config.yaml
model: "image diffusion model"
dataset: "microscope photos of single blood and bone marrow cells"
train_examples: 97085
image_size: 64
horizontal_flip: true
conditioning: "none"
arch: "unet"
objective: "epsilon"
cond_dim: 256
norm: "groupnorm"
hidden_act: "silu"
weight_standardization: false
padding_mode: "replicate"
pixel_unshuffle: 2
widths: [64, 128, 256]
blocks_per_level: 2
scale_shift_norm: true
attention: true
upsampling: "pixel_shuffle"
init: "kaiming_normal"
residual_init: "scaled_by_depth"
optimizer: "soap"
beta2: 0.95
learning_rate: 0.0049
beta1: 0.95
shampoo_beta: 0.95
eps: 1e-08
precondition_frequency: 32
max_precond_dim: 1024
merge_dims: true
one_sided: false
adamw_lr_other_params: 0.001
max_grad_norm: 5.0
max_steps: 10500
batch_size: 64
epochs: 6.9
lr_schedule: "cosine"
final_lr_fraction: 0
warmup_steps: 310
weight_decay: 0.02
adamw_weight_decay_other_params: 0
Rows from block 7, named by matrix and row number. Rows with one number belong to one channel. Each number is 500 + 50 x the weight over its row's rms, rounded and kept within 0 to 999. All counts start at 0. Numbers have three digits each.
# convs0: first 3x3 conv (model.mid.2.convs.0.weight, 256x256x3x3), inputs 245-251, a 3x3 kernel for each
# convs1: second 3x3 conv (model.mid.2.convs.1.weight, 256x256x3x3, transposed), outputs 245-251, a 3x3 kernel for each
convs0.100:570550566488539499476532478537591537540617544523490555522546534452520471502432506548517569447529599565570494484508544536575468527523478491496524462474493457489451477462424494477458502449466
convs0.101:485491600526513404391420393460413487401421404538460442494547503425538524490515517522489459496497535495457480539570544524537519544433519490577574493494509464524496456502506538498492478482494
convs0.102:504449451549516502502453418488460445429562461443387452451504486494477546612454542495465476453472471454536514528508460422540484476486452511556499507471521561432488504455525430502459497496537
convs0.103:539483471375516403470442501505503654481506515435514508510465497442511506468491516426490637551547558534512466522514432532466541494435369489577483532487452403433432474496485489482501503474481
convs0.104:555466531450543559408504494576561535538461520499438515573511468494488499464491521556451549491421531452542411528549522461413484512431450443441394441427501544555556478487488493497514494456467
convs0.105:601489458443492448539551593596473477525457502528606599558518577492456535470547502596633493560492484579502477482492456398537538502530545521576525531429432500448373495468491535494481482481519
convs0.106:481549488520578511511626520388445558502463587564475451518534497472458528510571512516499465442517452567573474499535503503499493479522452457485388460462451571517480542466493492508493491504488
convs0.107:553476572521522658540511582442503515597544542558559463452517497611413461459572502612532427514556447417589552477484451608584536539521510547474600441469478467486567477501494488521478514523536
convs0.108:472475495456525467452493459470522431528542507452471498498545377477514500504409527490521529466449621489486421536574514544533456512476477511406478479480468479485508409489454474498483442465461
convs0.109:541516568543558468487516580481527574393514531494455466518506598569437427514481460507507524460334433605508426430480551463507491523540532409555487457526565502582569506499511509484501519488467
convs0.110:489597569501402519454525570577591454526537527452560432478665530474583503500468457528534521546434369489530497449509482527484451587510536475447532463489570539646483485518543482496463472455482
convs0.111:468578550472504523347531563473521443582444549484516495568450583483484448459446418491472455581540381538387561531512536469537445562595430406454478426455463566502520466462527500491502524483503
convs0.112:508531514494476564411482434494565484390523620439470507417413473613469486495484511485472623446517514436583461498579492441473511553501521482446483450431403475502571453474497451460506479475500
convs0.113:431372526453526516602580418450523454479454438358398446571594366491463507502523570510446461473507503561567385400487536444537539492513524518470476478528546476543565531508489507510505500508501
convs0.114:473582429558546496533461456551524496555452514432467475484515563450465459452436427562579518585543569565514494488553520552478493501484448440512552504568438441475519523520491445464568476479457
convs0.115:451393546431512518471510458434390387463428485426470469530511575562459466505448339553569434574465484417449449490528462467457444466391406448484457565555487534547476501476505512459512525476498
convs0.116:495470418468403409466507488530586637552559456468456552444564573370516527444492464544543500401544571557439406470513503433551465549536515510415465500510521572446508454487514487481507508479479
convs0.117:392386490537433420521517515415437472414394490541476485435469470450550460472527480446553549526484559456578551519487499567505481458474470438556520554549481575438448511531474521474496460502474
convs0.118:495525519530540386494414309598531543557504591453507507476434469401509527573549538506495534582467495543498593555535545553486564511564506467505507451483517518462431472505536489476488534461491
convs0.119:509512592398500497447465405524508446554489423606496446489507458513444459590556481554520507457579471593415531589498484558511519634461480485571469504489544554524529470474487496476495500484505
convs0.120:530529479514499437443449409500592574432600543528466455478474438517452508430446577476458544578556531543620504439540503423616557427474491499494518481512481520650555512483488474481499516528510
convs0.121:517507508449452583380369426423491428413447420491511469430503527519591539541484433654444448586476437574511492583537498446524469460480454486552582522523534538494463480508500499483503520498494
convs0.122:568504538562563519547552544472493497467525498489473509397401546397475517420447489584625564531576526490457436521498499484470451501506477418469477504449461562547438464512492507489517514500489
convs0.123:494494581450527501461504471526588552549600503431536557571481482435518569482437507521460599458520572584490505547548526547517539551424496548558543539471548522509467439462506488528489499480441
convs0.124:551580573593566466437510462576492534454468527518458487523547501460539568472462557522505584516471569434604511438431504528447595577503565519536469613503437481380443452500515478442462482477457
convs0.125:513587584404379637484476494392419454479497385501510478570564516529492510447441503508687468503384582492415531517551556491521473480531508472551543448517569591545531567513536498490492513485487
convs0.126:513431545498499524485445483492426488474474497452519468484512465461582443477460533580621562486498569550465526586523566520508515530463468515552530505542553539457507520490458467469623575635491
convs0.127:615481474577567468427435520386400374505415387468493518439417457583440515451515454502513397398475599534406495476532464504484531546498390460550507433473450492614437521505484495517456538483486
convs0.128:470535446590547514690457577398410628513518437480595482616618514491442467524492362481607470477497465480515615528470487531485522567539455507461500468529556450468522493500487513489484523482465
convs0.129:424567544505443536546511517549583599508563443416506537498578608512486511605417471601582406560477464575502452498468510520457527507549490467394506558477476505517551496468491522475534522515445
convs0.130:439567563493521490495559477464463518551521544548422482563537464440600509447543553477488417577394509494385553493467470518487464575378425582557481554483494536503542479500494507520484495531511
convs0.131:531452519660644627447422520633535541542509498444444448486438520469563547516496494475477515554414512600486564492496461497504513540524595433481465478543454600420497498516495466484470482490488
convs0.132:548498471440476443619474500558567547590595594498500524460545597498507470543478477590599604569412573458548686447485551436492477481523505525540454509555576437432497481489493471481497469472492
convs0.133:543535550447319436488407472519451473488504543488590441523581497490487530431447525407564507600371459555488545498568505502521478514558493443428488497396554504543530499506516505510492482498502
convs0.134:537524520425527475551536481542565554445485532473411594486477578503464508563525543545533532582560480475465552507586535585489526441521542571549499562621518509402454474487447456478507495446487
convs0.135:421402516552567510475562479468481374513482518538446470557460457533512520500553530484554598569479456471557515559550517498492489449463502438454432483502545474558580483502481452463477486507520
convs0.136:433457526592501467451458442547446553464504427538505511436581475538448591425460518544572563585473626438468539557454542485496506462443476445464377440464455525392411513528477515528512474546487
convs0.137:500497527446610519485423529590488495529524398473460521562542556529574544550550502450458538428383523471518485592452492528383441516488462446479488579538450440445487493511460508498496486466470
convs0.138:515533516532402498434539519468499511451484546437379444437505560558488464491560493581576550564593515476487606487494512421494500429523462514497505518534510495438571520505491526503476471497495
convs0.139:598593539441480521592501447608557461520446532466522466428489622594601588515597506535517509571532518534454429513483517465506548455519521466471531531530492584523460454489486482533527494482437
convs0.140:475523504611601440546481473419503548517513408471661510518512607509508632471443530604531585464422589515526501475559520460492541503401623503472390548434461468455450451459468472496486441478476
convs0.141:572478559530612384579512460452365572586420495612426449536531627468555692465584540454465555483514508415506456481554482533433503452470490518494450480482493499531510464468473490501483514479498
convs0.142:454522425488546455540510584485561530554485504579492490472525489465529632605518503501366530430584511444593418490503563443521540473478439486408429587495458512430483469519514503480506504498496
convs0.143:357443460488538513516464520504545499526489391467523511554516653428549599449481586542549589541495580616636641584508520491462521499546531446547495532616476475423479482467479489500513491516503
convs0.144:587578571545415547619472562569442491468501541485398455558554557479491498515465515532513422590502577562510502487478513544506493507571602486506604592541524595649530435516497502566490509521517
convs0.145:581570583557395359440469542565617559429339468510486614468536499479539559455523507508695592537500590511409490490466534494532585472393452572548476637468411496426467487498538502479518480476517
convs0.146:627516503553456592482452509511522583524482514490554497571568560529580652492480547464503391432509463401525518549533523534570553464562486553529458543527488504544568509504509509517497487521447
convs0.147:481528487644466494683461438427466421447434491481417567442462532442495652448481580442403567497475470381499478439464524469461488470426485571470530502475516462522571515494480526484505503500542
convs0.148:526483567508460563482460492419578561460422513421423495490515460535542558511525553514546511461450509427458487542530544487536456482520500491523424580491481618562454501524574505479495516484541
convs0.149:390568518454548630487307485622495400583516456465493564471367451495527498489544518492521373610566442555550446432412481526503474498492503430493612502468563433470404495476514502495514520495532
convs0.150:551591534557350493451467428407592546387538467453468498576541558515469481462447552562632647418576540456511414506499631440480584540514478546374495485552544464503617453493522475516535481464522
convs0.151:536454452514474506501413535480452489476498535459390465512574559553487613531536615488575444536547503507514682488461552523464500520475552453451537482502516522543447497477521518518496513482484
convs0.152:661556543478460440509440429499523319454539502508492424516449456516519493529484482511570456565459568531431495580520554485550539484517429433459537503537531483495545500493508521501545476481509
convs0.153:481479483472578423498444514548575486486505511468465459496460525550484571526571546538523499556524487525514551532542507444524568455522512499463445489539510594516566498495520493492510515518520
convs0.154:538576478683512530442451525440454465435483498573511488517555560542558564551482474549601408486556608476555498415471522463500586487503539474522573529506587468482604504511495474498511495470492
convs0.155:471427569534500431499514489546539554487441551551465508478526516482517511481515589473693602431545511517575568476389471465463535510485541540564529504540551505541554474440498501456518506491484
convs0.156:483511414587576582453518473425510478620619498507528452428447438433573569395537436515506545480538491467494441473474500517574530519557538460498422507530483469575555503510496511516523541504469
convs0.157:515456397448495423509499584446533501563522465568493411504446544505514473541521385461476493427511548533423462475462523468520565504504500493550503495495393490595482493488515499497490492507501
convs0.158:475476429557527418562416455559419457442526502530511500456425466551564581481480426527465387493502501363421488475436426493470555489522557489495531550509514499520576480516474484463498493482499
convs0.159:554454581538488512469447600435509529508513456481421402473495473539592600484497510577593480493677678510573483474467506434521511364482504513456426653541473575426529525498424501506553511484507
convs0.160:494528616625420591497495543464420471417445527434479480497508533504557521500509520581517543547533554497502581511595566515544516528558535578584485515518563572564521485395475512482518448468436
convs0.161:403544472515485497521383600510525450506463424457379581542534550538458447537435404584632523531526483540425451547524538457466517508468441522508511570548502564516536462455481522523518501454524
convs0.162:522583593598522548582483479555456514508439596498436549539503538511530573580512469548547492550490474500475446487539589551516559457520465522500560469469442531523496482485556490538540458589463
convs0.163:492475536454469551466437437572457499545517474489575598532565581567492502444472419433624533501561506536428523507523532439531533463549479452559537447561530549501527484499474466521478462493485
convs0.164:588476453460464500574439388521450445529565398528516367490513456423488587477445490466599581613472438576445434505526499427550593445509538535478537551435471529556410479478512501476508513477505
convs0.165:445622492630528592569408394399550455637523451568622432498538500571532480539461443594704432553570476601491509497439534494515502477541466532475545508511515493589597488468487473485494486439504
convs0.166:480451524413472497488536507491520547436520521571504413512576488524488476449555494509530621493552638569494487516512519572574560589472561520625504569589520528540487476465482499482465482471483
convs0.167:382459450514467539498500339582502398503488461540483459487431526433517641418524481550557624552596610465478459524547467512496552471523548536507505527482489480445428490479483464477484484499484
convs0.168:526548549539506535502504482488413454445543554519516446496511494533457484538460498469524463518526483461455494521521517512476548503530552492473447582573472587535552585516490420445469441500528
convs0.169:647530473597495615474504483419453385477479454606405482490507553660524476538559520518551459589459502484414470537532557457481557475462534479501527528563514480499570456471482497516478461495525
convs0.170:622636494516595482533564508568547572553483475530535460615591585523526467531450558524545505555523445441375430525490497530506520569506482453470460511496467595446455467494470433445472520492508
convs0.171:500550521568476531466388494545528522485523460426427447565455544603538487602553480498674403542583544540549506538427501438545465413462481491414476568640552475445488487504481482497517486454492
convs0.172:504415463499452415412453461545595519447472480500440563579467472459529449433512465584640502493537606596514544458442445445504435421530472535510389445446430476460376474482464494508461475485528
convs0.173:479422558625470516546448511497473492518511516515514617439552492539459578566455529490627571530463583616547522493549528481543398505469544492416511451456518551458495465502495479502521465464475
convs0.174:553553333487518477554543446580533517557463440586510463529526595422478522459545600527501585520564751475501566553578509556481509471505556437546590451540510480563625456491482489480478521493516
convs0.175:512512478454437609469448462371411480512408476563577540559677622469562621477425478550537519501568543477474552439479483487551483518530515426404461565562522577560529485502506518469468481456480
convs0.176:541523447557534501515514462502516588503528413492510479494511424442522547521496552560531382526528578608531610576481516446551476502477531558441537502548506496500444483465516502467491455509468
convs0.177:489523391437504562558535524416539535422565580527516519493403544427441580441493468548439492572564478549456555490455510529496478507468497512383553493524469483489468503457446469490480465476482
convs0.178:605600537572544559501518473476499540498518581483439507606493456532522532525553547491496576555614632468511441549494482480497475390465519406479510555442436516514581491470483479489492482496514
convs0.179:543640558550527491617487517499539515467477422521469483527565525526602546476432492451440402440437466403503466556518601454450520495468515515464551494555571549526539512511527514500518516521516
convs0.180:456537447482424438515486435519545434449469541441423598517545546546566508547468496619400576519531529557403382469534519557540557528504606526482478529580529548564447499493483488517490512512508
convs0.181:581618550538478591544459561481528442462566545488427442465467534534517556498574487489607447605530529506507371574538493515543576491534521482492501479568526496541528507463531462506501493489463
convs0.182:592644543588470516572573455507535519379490588489493526522482483529582464543545646440479559613539512521533447497523624486512546494502543497482430417484414455535503514480520503514491501505501
convs0.183:612575624590553568618468549524478522511410487500411456547516508538448540505464538545489449506491525427399480554498577508534509505516510528450544493538461542572457506483455466470509546476450
convs0.184:620595488456531550586447521499494505457541597500507451522583661559474561463464521499616581579505493543529450562543586510578514522486496485497488572511555540611486473521471454535446493501528
convs0.185:595628536518551487601430564496484480454510536506480469463466514573517481524542465578543513543528566461510453508510437501581524513595505530448498534501448545618541489461513466458448508495494
convs0.186:479454557527423445421399454522592484450527479444405472474454526462458518466521473568568431489469574526391468498489498561515474484516489535480559430467609497374443490467510467490473498494501
convs0.187:600577523538367559472478485472525504365477574469489528496578586576507571463608589478552568551497480420430488520492472486535515497470558509448489587592528566535494478514505456486503472516555
convs0.188:563526492495524559491508527553572519448448459395443473508436494533430468487569480448680486559484474555511405509534473471532469474563545544561527603582456512574598505525554534452485510465477
convs0.189:520642538510557508520436499559533535463496523455429474458551604557519503506506546513477586496424541409566457494507499555572568495533507418530521540534584520548511491491430564479492499476548
convs0.190:526437569472435538475359583580541545487566584449463538416548454572596457512532518443555595460564528462484415491545475483511469440491505490467482521557494489553541490472453499502517457475465
convs0.191:404554397439438597556351415581468571491601494434454420448412515514438401388526467501571532468489481478453491455568470451509464471510579438459514508424445493623463460465504476468478460494477
convs0.192:537583565337523544506442478396471553376408482438476498497531519588378451523398484463469491462424577412463376528476484538503389542510467508489499530444439527502519491542504502487481474478493
convs0.193:530438498442521400513415501384491502500589445436539415507526400454546446429508438502513401438529530451502562504603478532544533418559470508462455463508451508539470593494502481555566535484512
convs0.194:461476600455445556479647654431553482585490399567555491536451441589528489448436455527522407457552510508367599517510589547543481518566553451489519427520449554500510492496522493482480457480498
convs0.195:545355502572542458491608554451423390485503526552512554477453572502502475487454406509550383466523474496363514525470457563478442493537494381534438513559431514400503539494474520515501506514476
convs1.100:489454469443456441444482417419431426411429438442469478449535564468497425484592498512503554526531527480445555561558585543586613499534492499558532611631553411478475520531478582543524521578501
convs1.101:520454486518488536577524514536509465500506504519508469542539571504536525535542483442504467476575500532547468539494513549461517530454462512578594526633570451504487446496500503470508454528515
convs1.102:614613517497473460505487477485545567473404474504532502445429434505515554469481519431492545523496447536492513503456419512518482468486399566612514524555478510460456436526588513514550513612631
convs1.103:445527515456580521395443523587505548482443546419537445515498478522515534516489476513460434465479429426486576572467472531428468551495510500447536483540512544424510455482491442519502403484469
convs1.104:546497558424466525398559460415497471541470461412519494578533526516507466544518337528471524472508500484473448448565566510535485489471501468452376518501520573543582461447486525451531485545525
convs1.105:448497596572452570471517512436435478475562512440517488510510471504507448478485533605538392550536403430444518512462522475480614532536497543538474485476509513507483491406532439451581430485596
convs1.106:491517478488474408533551519438578433380534470461599584475466492514475530633523548527475523495566594593555528524406495436518555411427565478475454552495488497436466589511472559504466525480480
convs1.107:436434478356522539421580579530428516395453408562509482438486528510546422478531510488508507551392424532540397556459530437506521439565527498576482627569574499516449569458540492435493497489482
convs1.108:601610504558524536496484505511506460454542477541575556477526516434488552582577532595616522451436488476443507549496568487397552588490469493541571567598580515555483400455472495403502510476506
convs1.109:461485475587477445382498483579502413555534486502500486556529547591613477537491537594462400591457538551434504415417511519467518504585517453429445435490482472478489477523477452435429518501490
convs1.110:510425446552528537492531465495482493463513440459450438491477505512475652493442553450428465571491449521529485435411431471577508478548573514367506436508513421537519497503496426526497533632529
convs1.111:451404546502478505559448425532541525422551434565464526520488494552428562456417483510463457598397528438481473571409421516511519463516460462497426582520526463479591533498481520452542576487527
convs1.112:527513452543542490518522489479509559459419479488545496566514545469552515500549586587497576489492444420554565531488577504535499415517416468437516494468529450413525494490471407464494473475477
convs1.113:502480490502532618474573536476604593494509446497470574484449419551554567629484456582523473480498496502588534517533463490578456440559581467481473459450454544481528534522400527509470518548508
convs1.114:493497540429509478564456468487421480517500514505464496486553537527524498552518585485536479549518447481446477508571555411516634491501553528600458628587531488522586510468469455494553479516514
convs1.115:558528572521504496544435540538495500566584503511488508529501508504495524608509541531596551424515553452509540525509458475555465587619515509481555452428542510481483477477475432403504494472521
convs1.116:464455467513530550533444555486523532528488492466492519484490527483457612481503470498484354417487595513485424469461438454548529539520458507596490558472432578543429545515433508514600576544449
convs1.117:474478349505507406439506557624592495517527461535494540563468566551434542462518516447512409433571452446575530517484576508452508508547515572518497565491521480443528481519501481490496383535533
convs1.118:485528497522554482534529512481431419545438463513407535552443511531524509443573511498545516492548534548554517608514471538494464591419467494511594445477502481426457503581468403513555456523481
convs1.119:598472479532505515464430460519510454504463419586552516515521440536477595469512516487572416536459510492585354549510431517526467562504449399468455452528510547456550468530439500530529531548397
convs1.120:475476547535533523483400496540510394451472563402467496482511465495505439498488537469433454545544492507563566518512469476453506495513499509452474563531547451510497509565569512539456492534479
convs1.121:500467405537546581472534497473521531479560482470562444417441451567541541421442566466549547371560496557472555502459469522550577467525547505423564454343463520556514505459437378393453494454546
convs1.122:490439459486478459522540455474514509525529547563504497490562623508551606472617569464536556488428503443512454424478535478517505464482564585448476491497422480483434470567510480523482480496491
convs1.123:599440497476453487511546537432413536463497572516443451544554501446589545510582458515498506503511462555487428551637661552573588483544483453501505468524437461522510515445509503419450580465535
convs1.124:462488578623559538499546482509489548477523553448466459488551537447504573494426520484525598445547509558536580460506397519583444584629467442517587569447459466406450467506526513430499532575545
convs1.125:527493480525585476507417442482500507465503460517550519451541490499503451480498456473569516504547460591486488500503485498496537516469559478548496523605568486489564591559482575479476536508498
convs1.126:533411405494429496547512545556560475482567472470532453540598513467485499517469499574464535512550518486508527431553478518560511561598518432557490526515519444511457547560560492454475512517442
convs1.127:454509520465512579591507475491502458457518604449483603567453503505486575532505545487541469569459474581452580493484468529517526553509491548511443613478414558473474536492545560424525529416430
convs1.128:515605371519472498499555619522418557499427474435490490597472421519497463464403406459476620585477622492479560578501519540472431582536517541493471516489515443502397475518471601505510455589487
convs1.129:469508436391531508446488518489439536536412471547478509573561368507429438476485495554472467578554541524404511549464446549603518537560601398439526520535556486517566438429468513519523481537475
convs1.130:487520406404430391412522525540542582433540498499530467480457444565563497403498537490460432450441520451505487488451547612511557491463489569511636568534559593565592558462401595457426527479495
convs1.131:501597508416495459406525573514562502544493502472469478451535536470536560453482577462553479523524522461536631404392452522364447519474513465466375496455590506499527462501502518515488472537506
convs1.132:522524442593517607485552475546505519432459472513463545494602541492488475343537532488456486477633462484460386509434506549530485561500535438523487454530455519479444413555484494574399479569597
convs1.133:511590514476575618423464461460400477467532512488547474501543506496493452490485521467520449443601517404476647477502489535477569519466535483505475509516445585524510498561448483512513506471484
convs1.134:517479476555460536533485462480521482470535506515468511495557450507498505519549561462611553566449489478455504458541468388502491583411543508582533498432540466465400469535491544523489612467500
convs1.135:533526448482452426438601438523512489503505464563435573545510460521571395390510427493418518533571550552470490515508587514518504486495532452452483433507483485491515500463435481551550455506510
convs1.136:506536436516476420530551555495517527538526496533564504416471488467520448571487473453488478427481439570484495383462565446397541532575574493522543455447585536470480426486494358468430515437513
convs1.137:430468467497534493449494566498517507519564461426563455515505525520440476459502427490497618569498524487505615546528454519513445481505460581504529562448499524426482410434568533567611440499512
convs1.138:496468504461550458440496472530471497553500537537510570541527503429455446400529493369465483545581501456481496504488455411547538501500425507468495580505509477445468447576440498509438520446502
convs1.139:495462545461494481520534643485475490554513529511501559552567525575455478581516536479519423489486505469523506549534533514533521548601523496477442464461488523464451560488569483424499448469443
convs1.140:468526417567447509535567567421423517582601520377615573599505535471455467518538446574477520500539543562470379508545477528490497477403525521499440476481530512545479548484493452542515465488432
convs1.141:550461480559384552481484501485545432496517450463565577479505449407500530426517594541496531522522564517443519567499485425534451538422371491454554542523472596474487604477525581484521487462490
convs1.142:395458467433484530546586505512448497598513486558448537527470474473565566504484533536454523510464606478654504529536507424490534542508553515481470517478389518524463447459467576486543502514526
convs1.143:444497410503497517467462610484528524531442460511460468518475511460475551449492442464505448492495523553466485493421462542522507523495468497556440567471505471465535460521456511541588492432472
convs1.144:539493462520439514546500525461305536464469531552474576603580539513536557531507510575502510453484445445413521568471507477552493536541555441541513504505485479514479431536512470577513434448486
convs1.145:460516507537411493488407386479496540423563487460453433580462496502468532597453522491499526537435523458530498530515579498480522588546493456538437561560403507508446437494492504492564444534445
convs1.146:470461543444425520537535543539497542472489533410419509510494537474447568467451470461532492467527498580491530538500485471564474462512521538440558525550471505500495456564501482579533521513519
convs1.147:448547364463466410523474484456553441481580502528512492404558586419561633465593600525515519599503542569453490414573511422538436435503501475520536487432464509408428516485545508476464433470481
convs1.148:385415494411394539448474496543502540509427529477546663535534540487535545515576555479553466467620579373514545507530471527501501467587449526510529471528551520563486431497485414548445451538552
convs1.149:555606519503434498581457459430513503473461463568417360491422431516458557471535496515514419554537510609595584438496521522495528564536538593531567454466501517440544538513550460439482529530521
convs1.150:535527511437501394464449495460510545533423525492450585482461517573560551498479472540424528533479572508470503498437509478504567471638541428556433538431532465502515452464553586500484509549408
convs1.151:551575486470513476468343406524579533449441459449439494511621582534633571417473515493489525506526578536479513526544472542517519464517485497528498499485490507569463492487454483498463452495437
convs1.152:491440506580520599490436433603572546522517533457502520515523496552542535499471527468454488389456602533408554546567474554486511471473473486464554538459535424522508560526554513572462498565412
convs1.153:535508471470382515438477546602544482436460464505420541395450393532586506518515555530603476478528512453549420595545541428528482518535505454493447405523533505574580532596554521463514490404374
convs1.154:485559433521578503500545464523518472496515532435455481525507461508469407510491406550541513488500556557510517424490451431489419439520501514525520508599533485508494442423419493550451479562528
convs1.155:511525535464409595550494626593448515464359476535475576501506527525489567522454494457482483556435426618538470505499516451441453500566561470495495631607518424412428560473511574443501552497593
convs1.156:658516485607543556596444467627540460533519468520454519532507498472487525484476514501489499500507528407449446464469448475464469530531483401524446512607554413493442489502543478488497403458555
convs1.157:467514581467351476597478542537426414555542521447460560546473513493476471529554552519483495488470561588542449484504448467535514406602556497459510531490503525485463469554601521549528466547464
convs1.158:477510429536472429613602486527473458485466598568543529535524477479509387464553540411414686528483567615494525478492427420474441563580515492552522496499512511502482464478593524484484424565452
convs1.159:441550577447508504440520441596529490537552520534545538596568492525449538488431459515572557480490548428581430463471504495513525503408385570556470511510431538562554481543531452528531416484541
convs1.160:519563471500472521546447412492499478456476472466534569472560473481554483458571453595515484434572499473569501515466598592543462534452490567553490469523559472488450442605561503539534497518550
convs1.161:500461410510465472472479471499516453468463432514406535513513467476356446394477489531497441461529585537489433587566485497573443529534466457486557518470493563529525481467431595536514524560517
convs1.162:457515472445528491533533485518417479489479459597529513551589507553534518480605522512450465590529567488492513534522446545531545562567546460580443510581592493498456449505568430555529440474506
convs1.163:541551423391473488471537524453460504491476426504551529538539531578503464411416525472514530550511571534434430559464560456532588482488514492569486435534615489532582536568462462550507541571500
convs1.164:446468420468412492580510451614449459559467487479562531543596439476501529581466478553511554513512405537374514499524494554536551536540477607524493518509425552482514567484535525420496536489478
convs1.165:635523492518415485604435579586511425578510427541396545579530463582434438469493414526461493570518462492488502450466514407476473468568486433442530402494506440489471493438475496441469513433521
convs1.166:541631509565589529560512547498546531502554502474503473522515533559524460522522517493470508500488459489480508473479491424457465502447492514527478455494441436458409511509514433522543419482448
convs1.167:595555603493556502494444596491543511441466455463499475576475591442546597484493456557595566452492478455582474568490470500557490552561502571573515486445428490576515495514457497469414392480541
convs1.168:479517487441437454377384420568511426546510523519505541506578485540502464490588471597596494489552464520462420416433475468462477473438423424433501477488469470568599589628570612583506568510475
convs1.169:483513461574504528495476490569480542530544497440583542509596499415483480487476401557521508535528512483493459550486536554484483508471474371415505395471528467481475536540455612581519512538510
convs1.170:458441432510464486466532533453463513388416418405388428510529488508463475440480579547532505533552517597502464466507554584612580523488520530494481577534535538433526510534537434445561526449495
convs1.171:527402518610370507529526567544490454488563504471583541533407520473495459490539521469504506551522517544516509552528491572359493589526557487615532510516462439422492504547451539446478551441474
convs1.172:508493483509497460491501564485564456429598482439532464585493504561468570559461525511529532535508530435549547503459431568563495483435509552431484552521509512547438539566519466433524444468462
convs1.173:505479436477576348501540446487508534518481492499539510528589488471553433466468493459519430449557476493537521426518487566442440520475470459558508492534624498526496544544501519554539431557447
convs1.174:566511451525545610419554539518427474536469556539524531513551587437473554523497543533464418549537495484441489433474521459579600420501437506464524494496489439413473544410437551497493514548519
convs1.175:526519522403520504471447476400434457554515523516501556539574477518489525434398481530615553490510504468468369495493475490449519486518438463531503505448421556533490485512509467478509493565432
convs1.176:464456503552460424567511474504511483543506455508408581517538521492511529527503405599505444488549483611520505462496411555453561517524409572562492435439497530500442512486453432503484570457561
convs1.177:424550487518638468564498456567475480630565576536447534458444412560495440542570404488534453545453464536463514465513470540576507460553580552611472391462532479562529465453397497492504501542558
convs1.178:547483506529570520568479482414437424545570520495457539407485514449455497444540580497430518488479582406439630407567520465567548474555484554538535513509487441476544513422501583562535543484519
convs1.179:509452552482544534571590536515530553423432465517482415493444472552474487539445492456463449550508492476527489511513480530470520491453533457589556475540466473489543525593464488509515488529460
convs1.180:421522527539501546522401514523507562520416529562388460517474434536481450472510516546513440467501610468563478540479461560631556553407487509470535416511454453688443507508542457453524496375495
convs1.181:585553439532519556458472531465473480520464540464475534563477406539405484603409453477525502537553514495491508518525475493482574500459523420408507432493468614512505495500480401476426510427563
convs1.182:502536487541552466466423485510485439422519590590559560538506442536493541543526474589516537562576423452487547500495470514521525461500468447482448546548501466548455519520504416465554552428502
convs1.183:355472488365388496453467496522476475467416476485548486544544477531481569500509555585618527625556519512549669493577557501606501485563497424524567539601536586530538565520630459566562524531478
convs1.184:474513530457480521558495374415416322467431433492389393489537494578524481449428523572495565514519581453498579494589572461500537484492552534561525548510508400497493454562579433510518491495472
convs1.185:531417433498405448493436484516499459480477418510467483536490479524597522438449420472534493446518488472520497505521469480506505472522496546495443484491471473419498514566520490463563546467537
convs1.186:596561505518443491417452478431491476471485521454552499516484462588595500562475443552492481501461526524574490536509453534507456584433396499427549447455549468559570440553504507475493550543592
convs1.187:599498457477544475584462499579507526445403525525510500407461506470548522440445422499538495490488451430438500526571557488545464476480513611480498489556610481483478552558340511580526510473519
convs1.188:474533534378473563437597555518517477505493553543393406530487524472501449536473532554553550565523460615340534550507468572524421629527456455422460601496440549400487439477499464489583491513556
convs1.189:463459522501541527489448592566548503485478519631530502483474519476526564466478570449395536515583504472567558550510540446506517566621624484471449444483443520578498476496553471488524462517516
convs1.190:410387532443423501604546523542503490484465504534558521555534531460505463494509431542477559540496420493477560476403460496438536590511511428482501547504504490430515505422516549451402458504522
convs1.191:484618488424562612483548490499455538469404482522556445456537526521588510387519523495553482427408469559472558463496493552391496505484485518446420535601480502530454483532445443526475423471449
convs1.192:627382504512455550553598565460527456511577537488524471479517572480497566406423431559561494506530416516568525566551499522468454558530544404526473454526500522568498463514464469393487494531449
convs1.193:560529497591440422531573459499504509576439484398551557441498515527502575520425537441454470384465447549555527542540575489522478538489559595489501538497456578507515478459513509557493550516490
convs1.194:397395461516584533549507520513405443459481387465488563493473560485478582570507511490530481508477563641557466572500484517423450547409427548561441580469494486502521510537463424469472511523467
convs1.195:429416451476492413522494376503552439478479470544581485524547536533510487424462531514514499421421480480480402520430498530465496499531479444560525520515449474503635489496521496569487440515592